A small encoder-decoder audio transcriber, trained from scratch: decoder activation silu, 6800 steps.
Rows from block 2 of the text decoder of a small encoder-decoder audio transcriber, named by matrix and row number. Rows with one number belong to one neuron. Each number is 128 + 24 x the weight over its row's rms, rounded and kept within 0 to 255. All counts start at 0. After the name is the row's rms in percent of the matrix's.
Before each neuron's rows are labels from the 100 texts, of 14976, where the neuron reaches its highest value: "tokens" is the input token at the peak. Only what is clearly more common there than usual is listed. The data: read English sentences (LibriTTS-R).
# fc1: MLP up (decoder.blocks.2.mlp.fc1.weight, 768x384), inputs 0-95
# fc2: MLP down (decoder.blocks.2.mlp.fc2.weight, 384x768, transposed), outputs 0-95

tokens: "r"; "s"
fc1.383 101 [146 138 148 127 126 126 149 100 139 127 140  84 157 145 137 108  92 134 126  76 117 138 124 118 141 125 138  99 155 137 132 177 105 135 102 102  79 120 107 141 147 134 151 127 135 148  97 143 142 136 164 104 106  80 105 125 134 111 130 175 113  91 105 103 122 120 114 130 138  79 143 137 119  96 132 154 132 112 103 143 123 103 123 147 123 124  80 115 122  90 168 158 124 129 154  96]
fc2.383 104 [114 127 154  83 156 114 135 116 127 135 138 143 101 104  77 182 136 107  96 125 108 114 144 141 128 140 121 146  93 138 153 141 106  97 138 145 156 138 142 112  91 140 143 139 120 135 154 130 163 171 143 115 147 125 130 137 150 161 122 149  99 158  98 119 128 137 118 151 128 156 138 129 108 161 132  95 126 124  95 145  66 112 148 138 101 144 148 115 108 126 110  86 160 160 142 107]

tokens: "r"
fc1.716 100 [161 146 143 109 129 146 114 104 125  95 137 107  85 132 110 109 118 113 134  89 142 129 118 106 142 148 120 118 115 111 137 143 114 110 153 137 118  74  99  93 108 154 146  82 140 143 118 138  73 115 137 121  83  80 175 104 129  65 135 148 109 149 179 143 135 106 130 152 140 108 168 117 107 125 126 102 106 134  97 117 147 116 175 129  75 150 157  89 113 107  85  83  96 135 104 116]
fc2.716 099 [104 117 119 100  96 113 114 132 133 131 126  97 114 116 101  62 139  96 125 136 108 124  96 102 128 147 143 151 137 145 110 133 100 123 143 123 108 174 130 110  99  91 108 165 142 111 184  98 105 145 125 120  96 156 129 129 110 155 145 122 113 153 118 189 168 148 122 122 160 194  95 151 136 143  99 108  93 183 140 112 149 121 123 143 132 118  57 110 129  76 113  91 150 100  94 131]

tokens: "b"
fc1.100 094 [121 103 143 139 127 148 135  83 149 121 124 132 104 113 121 111 172 108 171 178 122 138 113 161  92 126 115 158 128 118 128 131 121 123 157 145  88 103 138 184  62 151 124 115 117 110 122 163 165 115 127 131 130 104 118 128 127 134 141 153 140 137 150 134 126 187  79 118 132 121 168 165 106 167 119 111 134 128 145 152 168 126 146 155 138 109 129 144 110 112 173 110  96 137  85 105]
fc2.100 092 [143 167 157 108 155  91 125 104 131 108 108 120 118 127 137 163 173 149 170 144 126 129  82 145 136  93 130  92  91 113  85 126 159 136  77 108 102 129 127 141  82 116 128  79  95 124 117 111 138 115 151 106 103 146 160 133 126 147 168 134 120  70 108 139 124 109 124 108 124 183 128 128 132  94 129 158 129  99 127  95 112 110 113 128 156 128  85 117 116 133  73 122 115 138 151 145]

tokens: "r"; "h"; "c"
fc1.489 097 [141 158 131 171  99 167 165 175 125  97 107 146 143 119 142 154 163 149 139  70 140  83 180 109 143 122 120 141  69 148 144 128 116 115 118 128 137 112 139 153 132 109 144 108 115 134 109 150 145 114 126 132 123 183 134 121 125  91 140 132  95 111 176  77  86 122 127 124 125 109 149 150 120 136 139 120 116 145 101 109 130 142 130 151 144 131 130 108 109 144 142 139 134 124 143 159]
fc2.489 098 [120 141 111  91 172 126 161 136 119  86 120 104 128 120 134 138 121 147 122 128 116 115 100 133 135  97 113 136 133 136 112 119 166 132 112 167 109 136 135 153 100 154  91 118 150 149 147 154 168 111 129  92 142 120 128 134 131 129 134 125 103 124  65 115 119 114 148 119 114 133 133 101 142 148 101 111 114 153  87 140 137  89 150 172  79 126 159 153 132 127 124 121 131 161 111  68]

tokens: "n"
fc1.15 100 [173 137 127 109 129 137 156 132 113 121 102 119 164 109 129 128 118 126 162 160 132 113 100 135 147  77 137 107 165 185 168 115 131 136 151 157 153 137 111 107 160 128 129 153 101 113 122 155 155 134 123 121 126 116 179 114  69 129 112 133 167 125 133 137  99 111 122 133 116  96 110 118  88 131 154 117 130  83 154 115 124 154 149 109  88 172 120 150 113 151 112 133 119 148 132 156]
fc2.15 101 [139  88 148 124 109 174 163 121 175 115 140 142 111 129 145  94 119 126 187 112 178 137 141 128  95 153 144 156 153 121 134 144  74 161 118 126 118 142 117 156  98  92 118 138 190 122 126 123 174 134 125 139 154 108 141 134 151 151 141 134 143 138 139 127 111 122 144  87 115 116 114 146 128 112 140 102 141  87 131 127 125 118 115 152 150  71 127 145 107 146 130 150 115  94 110 111]

tokens: "r"; "e"; "<end>"
fc1.335 105 [101 133 154 128 136 131 168 106 116 105  94 141  95 144  98 149 143 152 117 146 117 161  94  83 148 105 131 128 169 124 100  99  96 110 115  79  51 136  86 123 121 129 128 133 140 118 132 167 142  98 132 104 139  80  79 121 151 109 142 146  63 140 139 136 149 155 128  71 165 144 108 142 129 130 109 114 108 116 126 127 103 149  98  82 141  97 143 151 141 162 141 136 147 124 128 161]
fc2.335 107 [ 97 128 150 132 146 201 118 123 165 121 111 114 161 101 120 151  85 108 164  94 146 107 107 127 103 148 136  96  90 160 112 101 134  91 103 108 118 106 177 131 138  98  77 122 145 152 104 107 139 111  99  99 126 104 131 126 171 114 100 141 110 156 138 137 143 134 129 140  98 135  97  99 126 111 135 155 145 128 138 125 121 170  90  87 156 103 139 163 153 114 139 166 111 149 135 108]

tokens: "e"; "l"; "s"; "n"
fc1.581 097 [105 135 127 112 132  98 112 128 127 158 123 137 119  76 164 108 125 147 107 152  97 146 110 156 134 143 127 123 132  70 108 158 107 119  89 153 102 113 177 159 101 113 133 107 110 131 138 100 129 113 166 120 132 128 120 140 120 160 121 182 124 134 164 132 128 134 145 124 110 116 127 105 134 130 106 143 144 102 159 118 153 157 134 129 116 176 171 128 164 112 103 111 146 113 127 194]
fc2.581 093 [137 131 143 135 151 152 170 158 144 110 137 141 104 151 145 168 106 124 125 137 103 112 132 102 108 100 174 125 110 174 186  96 131 146  76 138 127 161 171  87 148 133 150 164 146 101 153 119 128  94  98 107 124 140 135 129 119 124 116 147 114 105 129 131 108  83 116 143 146 113 141 100 114 161  82  83 174 118 125 155 133 178 119 109 102 144 167 137 136 123 117  95 158 148 122  87]

tokens: "n"; "l"
fc1.463 102 [124 161 140 122 113 126 101 117 142  99 144 117  99 123 137 122 134 108  94 117 115 114  84 123 125 122 154 150 136 125 144 143  85 118 160 165 104 118 112 158 113 139 157 115  97 144 165 150 108  72 160 131 139  98 105 127 105 129  68 130  87 122 136 142 112 140 145 155 115 132 126 114 133 121 106 145 132 148 102 109 116 165 149 102 117 138 106 113 151  68  99 122 119 121 175 145]
fc2.463 097 [139 150 122 109 138 133 148 126 146  83 110 107 137  98 161 166 111  98 163 165 136 105 132 116 163 124 120 112 166 199 168 128  91 134 115 131 138 172 145 144 108 182 122 126 100 113 112  88  89 140 131 170 154 122 141 132 108 137 150 103 112 114 135 171 148 146 110 144  99 140 116 145 138 127 114 141 157 143 158 144 146 153 124 126 128 148 121 151 122 144 102 138 147 119 137 123]

tokens: "n"; "i"
fc1.299 102 [119 142 115 126 142 161  74 153 112 150 164 117 140 128 123 134 132  77 143 129  94 110  92 110 153 158 137 120 119 105 133  99 145 114 134 136 105 135 151 151 108 155 127 145 154 153 113 125 139 170 101 128  97 155 109 158 137 142  70 140  67  98  56 148 113 115 157 121 171 156 147 125 118 133 142  96 124  85 141 133 174 137 124 163  87  90 161 104 145 114  83 132 171 131 137 115]
fc2.299 102 [137 131 113  81 137 112 120 129 129 146 125 119 108  75  86 119  89  98 145 128 127 163 132 152  64 109  94 148 146 184 134 109 133 142 129 149 174 116 144 102 131 134 105  91 104  93 119 113 136 126 105 141 114 125 119 188 110 120 140 117 121 134 123 162 115 144 163 123 158  58 121 132 147 108 128 116 118 111  96 149 126 117 118 121 114 158 125  96 124 118 123 128 154  95 130 172]

tokens: "e"; "k"
fc1.152 099 [136 110 128  83 140 111 102 153 135 133  77 100 164 136 123 141 150  83 124 135 154 154 128 147 148 118 113  92 166 115 109 161 136 106 133  89 120 147 161 121 121 148 134 140  98 117 121 101 146 137  85 149 120 141 159 102 109 128 104 137 102 146 152 104 136 127  82 137 116 150 140 105 165 179  88 123 176 131 118 140 113 132 107 184 139 111 106 129 105 143 134 101 159 147 128 145]
fc2.152 092 [129 145 138 116 157 183 136 118 126 120 154 159  89 138 133 112 134 147 127 110 106  99 102 152 157 140 138 159  65 104 136  70 123 106 123 151 133  73 122 113 158  72 119 135 140 153 156  91 128 119 128 136 103 104 136 104 125 172 102 121 126 122 153 103  92 110 142 162 164 112 108 139  94 125 176 127 168 118  90 133 123 109 202 128  74  94 125 137 123 113 117 133 130  94 164 167]

tokens: "b"; "u"
fc1.311 101 [117 122 134 105 137 119 117 179 117 134 177 125 131 104 146 102 116 151 158 125 120 133 138 113 108 101  99  89 116 134 129 120 127 114 151 139 126  97 136 158 146 107 149 132 138 121 147 151 185 122 157 147 113  95  80 143 101 159 151 166  99 151 175 164 139  93  82 153 114 152 184 113 135 100 145 201 127 124 149 162 177 132 113 122 146 158 113 147 120 111 125  95 112 137 133 149]
fc2.311 108 [121 128 148  85 105 124 118 146 130  84 131 114 173 113 117 107 157 124 135 136 124 108 136 133 180 103 116 151 131 117 180 139 138 148 139 123 117 121 141 117 153 150 156 151  67  99 136 130 124 123 117 111 124  90 165 151 144  67 138 149  89 148 135 181 121 101 121 128  95 142 120 138 142 164  96 107 117  99  77 121  93 191 117 131  83 182 146 141 137 146  93  95 110 120 128 105]

tokens: "r"; "s"
fc1.240 103 [126 106 139 142  84 136  91 121 118 134 101 139  63 133 150 115 129  82 127 123 143 110 136 126 126 117 148 119 105 123 139 158 123 150 112 118 115 113 140  96 118 142  77 139  82 149 114 130 158 124 116 155 165 100 107 135 129 108 143 160 118  93 102 113 116 105 131 111  96 163  92 121 129 167 166  86 119  99 116  98 155 122 101 106 147  98 121  93 172 124 126 152 139 109 118 127]
fc2.240 106 [ 68 153 132 109 126  70 115 100 108  66 115 135 167 140  77 176 131 144 113 121  86 106 129 103  85 111 146 137 117 139 166 136 141 134 179 124 121 117 183 126 170  95  93 147 126 133 127 115 135 153 145  96 156 166 156 116 120 107 108 102  99 148 131 140 136 127 114 124 166 152 128 118 130 130 133 102 114 122 130  85 113 103 126 127 124 185 204 124 132 139 150 124 145 153 180 100]

tokens: "n"
fc1.280 104 [112 139 156 137 117 110  97 105 139 102 109 127  73  81 116 141 136 137 165 126  96 105 165 135 114 111 145 121 136 145 143 105 107 156  61 128 131 183 157  89  97 122 124 159 153 144 123 159 121 137 174 117 162 144 133 110 113 115 100 153 168 128 137 144 101 165 133  94 100 146 160 121 118  94 142 120 127  92 155 126 117 133 112  99  95 166  93 105 125 133 117  81 129 141 133 119]
fc2.280 103 [144 117 103 116 131  93 143 127 138 126 123 159 155  90 132 108 122  98 149 121 179 123 175 183  97 125 148 163 142 131 118 138 145 130 162  91 156 108 140 122 118 137 145 125 126 127  79  98 101 172 137 121 103  81 116 108 126 152 154 113 125  94 127 120  90 128 140  97 119 158 142 162 132 129 190 122  80 130 131 156  95  71 110 133 128 140 102 131 156 126 105  98  97 185 122 120]

tokens: "r"; "<end>"; "k"
fc1.48 102 [145 140 102 115 120 102 163 141 110 123 134 129 172  95 152 109 137 129 121 117 137 146 149  89 129 149 141 153 109  98 113 112 131 171 163 120 139 143 141 172 137 118 178  84 164 130 119 160 141 139 148 119 169 102 100 115  77 111 113  84 129 106 122 120 120 128 128 129 104 128 111 142 121 135 150  94 102 140  89  90 144 120 150 146 140 120 110  74 140 133 108 140 171  73 116 162]
fc2.48 107 [106 126 161  98 169  99  87 136 159  96 118 147 135 127 124 152 110 121 155 132 106 118 114  75 113 160 147 122  92 165  87 141 107 108 105  93 125 103 126  97 137 143 110 133 140 144 136 139 182  98 129 138 131 120 138 156 139 117 164 139 111 150 151 125 107 111  75 107 101 138 159 157 143 108 143 178  97  67  80 155  90 136 122 143 127  88 133 133 143 154  94 108 125 100 168 110]

tokens: "n"; "d"
fc1.411 100 [139 150 107 145 133 136 134 160 124 148  91 136 114 108 139 101 138  90 159 107 144 143 149 112 114 174 125 123 122 104 149 153  90 122  72 156 147 139 110 119 110 120 125 163 133 141 156 100 145 139 154 146  95 125 103  96 123  95  84 157 148  92 108 126 106 118 106 123 116 104 162  66  88  96 125  88 179 176 135 140 120 131 148 115  94  98 114 114 130 157 140 124 122  61 125 123]
fc2.411 106 [ 93 155 140 123  81 109 137 125 123 161 125 145 197  81 128 139 142 111  91 133 142 163 121 137 102 112 160 124 124 125 143 117 179 141 121 130  93 115 131 117 136 105 158 102 100  83 127 116 116 110 133 161 110 123 109 149 154 138 158  98 132 121 130 146 168 144 127 157 165  86 142 122 108 112 112 149 116 146 141 122 163 140 117 127  84  96 101 126 137 133 163 134 165 132 122 129]