A small encoder-decoder audio transcriber, trained from scratch.
Data: 15625 training examples, 27.9 epochs.
Rows from block 2 of the text decoder of a small encoder-decoder audio transcriber, named by matrix and row number. Rows with one number belong to one neuron. Each number is 128 + 24 x the weight over its row's rms, rounded and kept within 0 to 255. All counts start at 0. Numbers have three digits each.
After each neuron's rows are labels from the 100 texts, of 14976, where the neuron reaches its highest value: "fires on" is the input token at the peak. Only what is clearly more common there than usual is listed. The data: read English sentences (LibriTTS-R).
# fc1: MLP up (decoder.blocks.2.mlp.fc1.weight, 768x384), inputs 0-95
# fc2: MLP down (decoder.blocks.2.mlp.fc2.weight, 384x768, transposed), outputs 0-95

fc1.509:111104104116100110154082116104134114149138123090118132122164151115113123130145116077163174129111133154155151182128096156103098118156099114130130140167148133103104137145139129139100099143145082131111103120144104117109120121093094106105113115160158109105136132085131155110116107096125109156
fc2.509:108144138152152097092104128127115116116106127123093148121122136096113145144092108150132128139140135134089128182128117113147102117154142109118119150139108140141092114131098133121092073140085171147089151100150148119110123101161119129165150126143131146142135137148117167162121147108139110145
fires on: "y"; "w"

fc1.591:149139115127100107106110164084125161104157126129152091151102134131108093110113062113083139081095104161098144079134083168146170155149123115089096130120109120105120148142095120130137125158148080107156105139134111137107142107112136124123126149138141128126117143168083135112103124151104115122
fc2.591:111171145127114096102131115136109122108138163107134141158152120141080107120135157126163128152111149118151199117151136130103150103148102138108127106130128144108181096077148119106132124041156120106091105139160146099115137134120087128118156161136132144108170099109135157116129171126136138118
fires on: " "; "g"; "n"

fc1.597:159134123114177082098146151115123101111131116185116131166148127138108149098159125114134102123140101111099128131138115102119152101137123108134116132156101125115144181121138149134109139149153138133136123084122153135158118104092105148080147165118115136133133103115107129123125090156152130059
fc2.597:087120120138095170174092172120109150117128096115112105156132117116135156161176088145144122112161132117172107128132132121103122155169143090150118094087125138097083166117121122119123101122072134127140162128140086104108119117137135149119136126095110152112116131117123138139162146109111152129
fires on: "n"; "s"; "y"

fc1.28:106131137107122133199104119140131155139139131128122123132167137103171108161118151101095108204111125106124104159109095093125114146134151098138138110142142147121127168114141158114121137085125124127172171097125168113166121112166123115109160119148112125155121126127131088133121148146099139153
fc2.28:130137128140177124080098090113140118117113131176127154130099110136124169112071100189157159151131099139078134154097134125104144130147146092113152125153162109142102153139092093155102125157141121063161104158116098144141144119109119125126108141138072121116091175099120157129153089168162137158
fires on: "n"; "s"; "f"

fc1.341:118107104169083096125112126127106151140160124154114082115107163134112076158102125123145112088155147123152128183143152137127110140143120144114115149115114124131100104112165118139143120137133161119120109129126126143098107119107116098133087113114111128086109155141127109091108126168160101159
fc2.341:102162110102150154151126133125141137152122145128099114154116136117144130124110180132148143127129091106126154134133087167110124119162113121123139140127108133141159149121109103140119130106101111111110103132156138129193144162129150122085136126128137112162116121126129165092072128138155128142
fires on: "d"; "u"; "l"

fc1.307:085151076135099092130141108133096136141085092128138087118131134148112147151120124117137105118115119097168142108155106132102159101124134173124100133159100152122154138145133095153098143118105125176110089057155119125091144163110090151143103108093141136104140173130116136172095090089071115096
fc2.307:143086143112126151107136136142150144137155104175173179131142142097137089117111138111114152122152125103097114122105076106163151150179144145177135127141177132132137153109089151104172086127124114104129107164102139131082148110142157124119102107160160092128135150111133098124090132118135097118
fires on: "p"; "r"; "<end>"; "m"

fc1.522:103092090119118136108139089127134120159129089144127078109174113146141154163102115105123121126120125130109103179097158095126158104099135092211160126094158127128104120112117140156132126160120179138177140126172098145133113102110116104129120146101146146140110148112143116130111133183124108131
fc2.522:121112098158156140159138167130152141133101125091160110127139096128122136122155090106086170110125111129137162097096147144127118148177137179112105108137133131132139145104155141114104100155144155131115110140134106078153134193151145117175122080125135146129175129120146106110136118098108146115
fires on: "i"

fc1.380:113121135144151119140115101087149095160141147159127117158100142111208124153101099147115079118135112146134128133164129115117094111129131126129082162147148095121099170117138130119112149146151101098127111179108151112075159144143133137152141105116125113118089130163130140121152093136089118139
fc2.380:158124150150107120134115182162161152139128168093127177128139124142100085115120133137141147144100105107114127088160132182139109179144098153183133150079110148165133145107128071143121114080147139124168116094138161149165135119145138153121097150142097127149121153148126111112105141093120144114
fires on: " "

fc1.665:123161126160137110092154128144100110158146086090134146116122176124142095109139121113179104135173153175150125151127110097130105101107112147149145142089123101104128152101128144136132095141096106139162136113158103128154100156106104096100112134088129123075102142087086110135110163119152126129
fc2.665:136147096086138128141139112133114166118122126099146118126162121096137133132147132155107135103131107120133124129131130118150082119131099147130125126149109122105147102130068147098115164149111083150148167138094114104145122132148127141165104108117121152124110110150130120180164110132151149126
fires on: "e"; "h"

fc1.593:094143122132125100105110131136145087191155100091136115157148128112157139109120112113117117169124129184183133098148107136083146085184121138121104088113129131185163128140144160071165110126148143126146149163134103130193149168174161134086109149130109101141099158096118129115160126151133122130
fc2.593:123137123146114113107137138156083169134136154148163164113153138107106107138094119178136144090106091118123122162156145152110148098163104142148091148122146095130121125145126178106131162166086131133117147116135199125114137067099079120147126116171142132132157188192145153122164139101148126142
fires on: "d"; "<end>"; "w"

fc1.720:146117144142158151071118153126138121118067079132149115141103117139139116129147112155136107143117157151135160084132129128073179130103110129107121138173141154106125113177108154148118138146132134125088084162121096102123078149122153177116139109124138120130124149160112099145125108170122117109
fc2.720:193110078132113159116142098084129106112094119176132131119112139130132151129135133134134174107128146124134147141070157098213134110104129145128124124109116128127130076140064110138173167124118104143108162165146148122093126111188144153098198107155126162131134097091151150159116136165138137123
fires on: "d"; "s"; "a"

fc1.262:142140117115066119141113149096146166121180104134124118158141137138114155113092153116119157097139126136127128183165135129115156124122148140115153145128143149137139128145128148069119138144151108102114182139131144126139148089092099095111117158150125114092116114113123096138102122132129139145
fc2.262:147121097112162113160142133137142147147154117118132149107130132136144127114145101169151117124140112124118106095100130106163125057128088134153156119119150122155080134134122160135149116112136126135152108119159161133123114178138115164145127136095127156142128086154097147114117157156153137146
fires on: "e"; "<end>"; "h"

fc1.236:137122118133112062113140124124103112129130097133107099136127174116085075104146169140115168088125108113156121135115145107125127140157109171123158146121123131133145126134125108179118145110115130133162139139157167150121117169109138131129121143189153150134102105064123121181172107099150181133
fc2.236:114095108084127147152116144171125138139134164133184127145124111166160104109168109118103159122114103139098111091137157114112168123138136142145130129120138163124143114145117098101159125107108138095136121134138123144130115135100125114147140142142124148146114089155111124141108139121124138134
fires on: "d"; "t"; "w"; "f"

fc1.1:140115100158105108133106157124115124143175133074143120137132146126129137100155088136211136154111145149110127080149104152147116114130123101148166121119158124107132154086095109112105142169148121103112155161161118123153126158102152158122154120098107124160089076129089144145146152105092100122
fc2.1:096121133157114144129144142120141143115112127124139134142149095171086142122143099136096153167087134084166116138151094063124137181099184158111125093133122120103132140100148122087165119106120136175142148085113123146099125116113115124125086177119118138115099107138141135136166117133119121128
fires on: "e"; "o"; "l"; "y"

fc1.213:110111155173105122072126114202126155121095105133107130123154139167104220135190101151126131153122150105114166111142158069126122137099148128129149106159129165102084097105137098167181130167153146098100091147143108146147137120108116144158107128144114102154147115138093137089096119105124110139
fc2.213:150093141051079160132113133142145117102129134180121076088108150186140118142097154129117118154126126138122135133150072127100158114142128175131149120147133087112133109112093135132148114148107138162130153107116147128117139102091118137068152118120096083153084090124144101122112181144145157126
fires on: "e"; "l"; "j"; "c"

fc1.692:161178090164121119105152121158129115104138149114103121117158129127075128147144134122061094125137130122120106127067148175100095102173143118109098130154077082134131151080100106156155130097129115088138152116147095137113143142117158106149118171175129104157146135176109137142160102117082132118
fc2.692:161145115144129135098137099123152128169169144109126146117120110119128120095135151116145142127090133123148084125148170130090162158141155153180135146119134148122118160135102136112092120128102205150115106104157160171146112139173094126129166130144102181110111136105115127139080138121147119142
fires on: "y"; "e"

fc1.11:103128125135119111127137111129073116142110128137142133127117167116108140124101123076159133171069137128114153139134148123098095080103126131137147133166085144092130111102116134145133127145091111113115133132146120125156128110148151161150095105114104129127167106102122116147131133125117154129
fc2.11:131113105137151133125107149164126142156116118095117133166139145122132113148110087139108130103126141090105139166104161110080088110106090108173112109174115161122137140120100161103145137155080094141116139121121132148156132117123075107098150113116147107068090106114142145160145106123148115141
fires on: "a"; "r"

fc1.596:155136105162129145149137131108112134063090142120110151101149144154139143101103136112131103138140161125126122143127126151099131116124161166137123130146160102127133121070106094139159119138145113107186105118077166152158115141139163136125114123123154131158134109076119157126134153104120168154
fc2.596:154095112111140137096128138135185091108159143093140144134105123120167077132119101109180113128097157113138107141108144153144128089126139105198114122098121132128160105129118147125157120122140131143146084190133150104120134097139146130094140099149095116084132116173102145136132075108177101119
fires on: "a"; "y"

fc1.284:090154092103142077144160120122155132088129132151140106125112119123154126153091069096112107153102128147110159167163109145168128093136170125104096097103129128105096087158150148085150120127112153139110117123118095139103139096086177134096153104128180145079095120139128112141167082137086146111
fc2.284:067159086153071157082176068144168110106129136129151144117120140074114161160144185127134106113107125125124126139110102129143100095108129126162149105149125116073113117119130132127147159099133110142138102136146134074156138136155131129147129184079101167149147136148135104065134123140131100137
fires on: "p"

fc1.172:157125154126141098131086136114132143145180154118131137107120107103134170127161149148143090142127121162152105121123072108128110131155117143113105111127142130140162130121158116153166103082083092116127118102081121126126177134136110153147129135136150111127161136145072167119135181109139126108
fc2.172:143120149131112146146134109105110136088111127140145156133094128123117084148148094130125125102129165147171177125154155133155079118100120154146144084086138116108124131145164160149150167156125129148108134138107126118129126103085093125141064109088119097135092108110145160150131103173121159131
fires on: "p"; "<end>"; "u"

fc1.156:147180128141110115156130120060084116128095095156120121133137100133144147137088115101106140085094108103134128136156126137124162154145154073142140055147112088095099149114153150144192180110147134148126128132155141105120080117117176121121131124137115149142095116086128100141122098137124094142
fc2.156:136153111105151102086104126071148117132130111134137125123118086173111125144108134150139158116098113101068128131165091112116093120120107147160132140144152115104153115093169150196119097114184115121145146131155126118122147086135068127118124132103107118105157123156129117130162112085158136096
fires on: "a"

fc1.421:135111105135159128112118113115121131094132121148151117130129164121136129124101142113144117146134101135168130163148168169168106108142163137093143127119115152130102134146156115126163115102145093087134108129180097158077108115108135109168115130115131175085117159138099084122112158163091142110
fc2.421:126183158064115111119126101140115136125111169083094168142131133158168172117139129164108150142086132093077157099118099132094138131148136120181160069124145137158140137127104096142173146131086114137151143175111141134104137116188164165125108141130164134128146124118129143111150176171094137108
fires on: "p"; "n"; "d"; "<end>"

fc1.324:123103132078149108120177114122117163133103137141105111091133111125145177119147113114132103188143129151140154137131114140183130140124124138088138121093136156150120128140139114157152171150124157099142129133122113154117107182182155083115135116096158098177120095114125137081131081104064120129
fc2.324:119134108091101118068123112166124134107144120134145111116125131142153141141119103123133164128136131150112111146090107107127131102148137128135134078156146107113126154140124109109114194157114142142124157136096146140149131090105138139127087142129122115075088151160139126089176118120137158059
fires on: "p"; "c"

fc1.41:143127133127101105092099142114127165131099125111140107124151111127109115110106099080126110153126092157083108126135086121152134147138174071117119136134133118123140138126097139149135143128111139126115117135133105097109149153100166144106091096135112109137126135096106123121127132110138147119
fc2.41:085138135129123041110119122130132168106154136132095113119123121124152130061151112133144138147129127113170144107106110093178077129078111166133133110097134114146144098132106103133162131133157093144128123091126119130141141109136167124124088173123131134135171108136133148156120173082103120128
fires on: "y"; "v"; "l"

fc1.118:140138132144135126136130119098113141141157124146104180147130126151125148144137101152137103126099102138149107144159151125121123086136092121070159122121147131138172125140137155152113099152171117127111164115157180096155159096128101204131102133128106143147139119132159131137106120093135171161
fc2.118:134144134084147156128136145139142141120136113128100161073147170146116143137087179124136116121120124162085111120142119141144126094098133131135141102150138124105131148113108094143144151099095112115108119117123156163116118154114144108104131117110160145136119127115149127146147156122149143163
fires on: "d"; "n"; "r"

fc1.410:123156181169137135118112103128096128161152129105108162101083093123122080115155150089117168113154081114107122134119139141099168129156132121068133145119128174154123109089141159084143139125126101112172134150104085138093164071139159077118131127139104079111154150161140143184116087140088125157
fc2.410:152096113134112087068140164166133162119103120122130128098113140138140140136131134146102073178152176122140132143136126153118111074123137121155151078098121140104085148181140108178132134102125134123122157120118145116154112121109107157112139117067121158218128100102118119129093149092155112130
fires on: "i"

fc1.552:129113104158135149139107082132109123116096129139099115140159091128104119118127173110117098117150128138106139164108172171143107116108166109112160128113181138123157106124102103138131178152112132128119131129125095128148103107143116133130119154147116140106078177109144115129125105171124094125
fc2.552:173153157129151131119124120111125103117113114125160118101167143161175127093097140148110144146148116107139139136110125158127098100122112151147117134148100122145136092126095147140154115084144109144123173101075157097085124123111105129117127153136141155129133101151115162143111104113101123138
fires on: "p"; "h"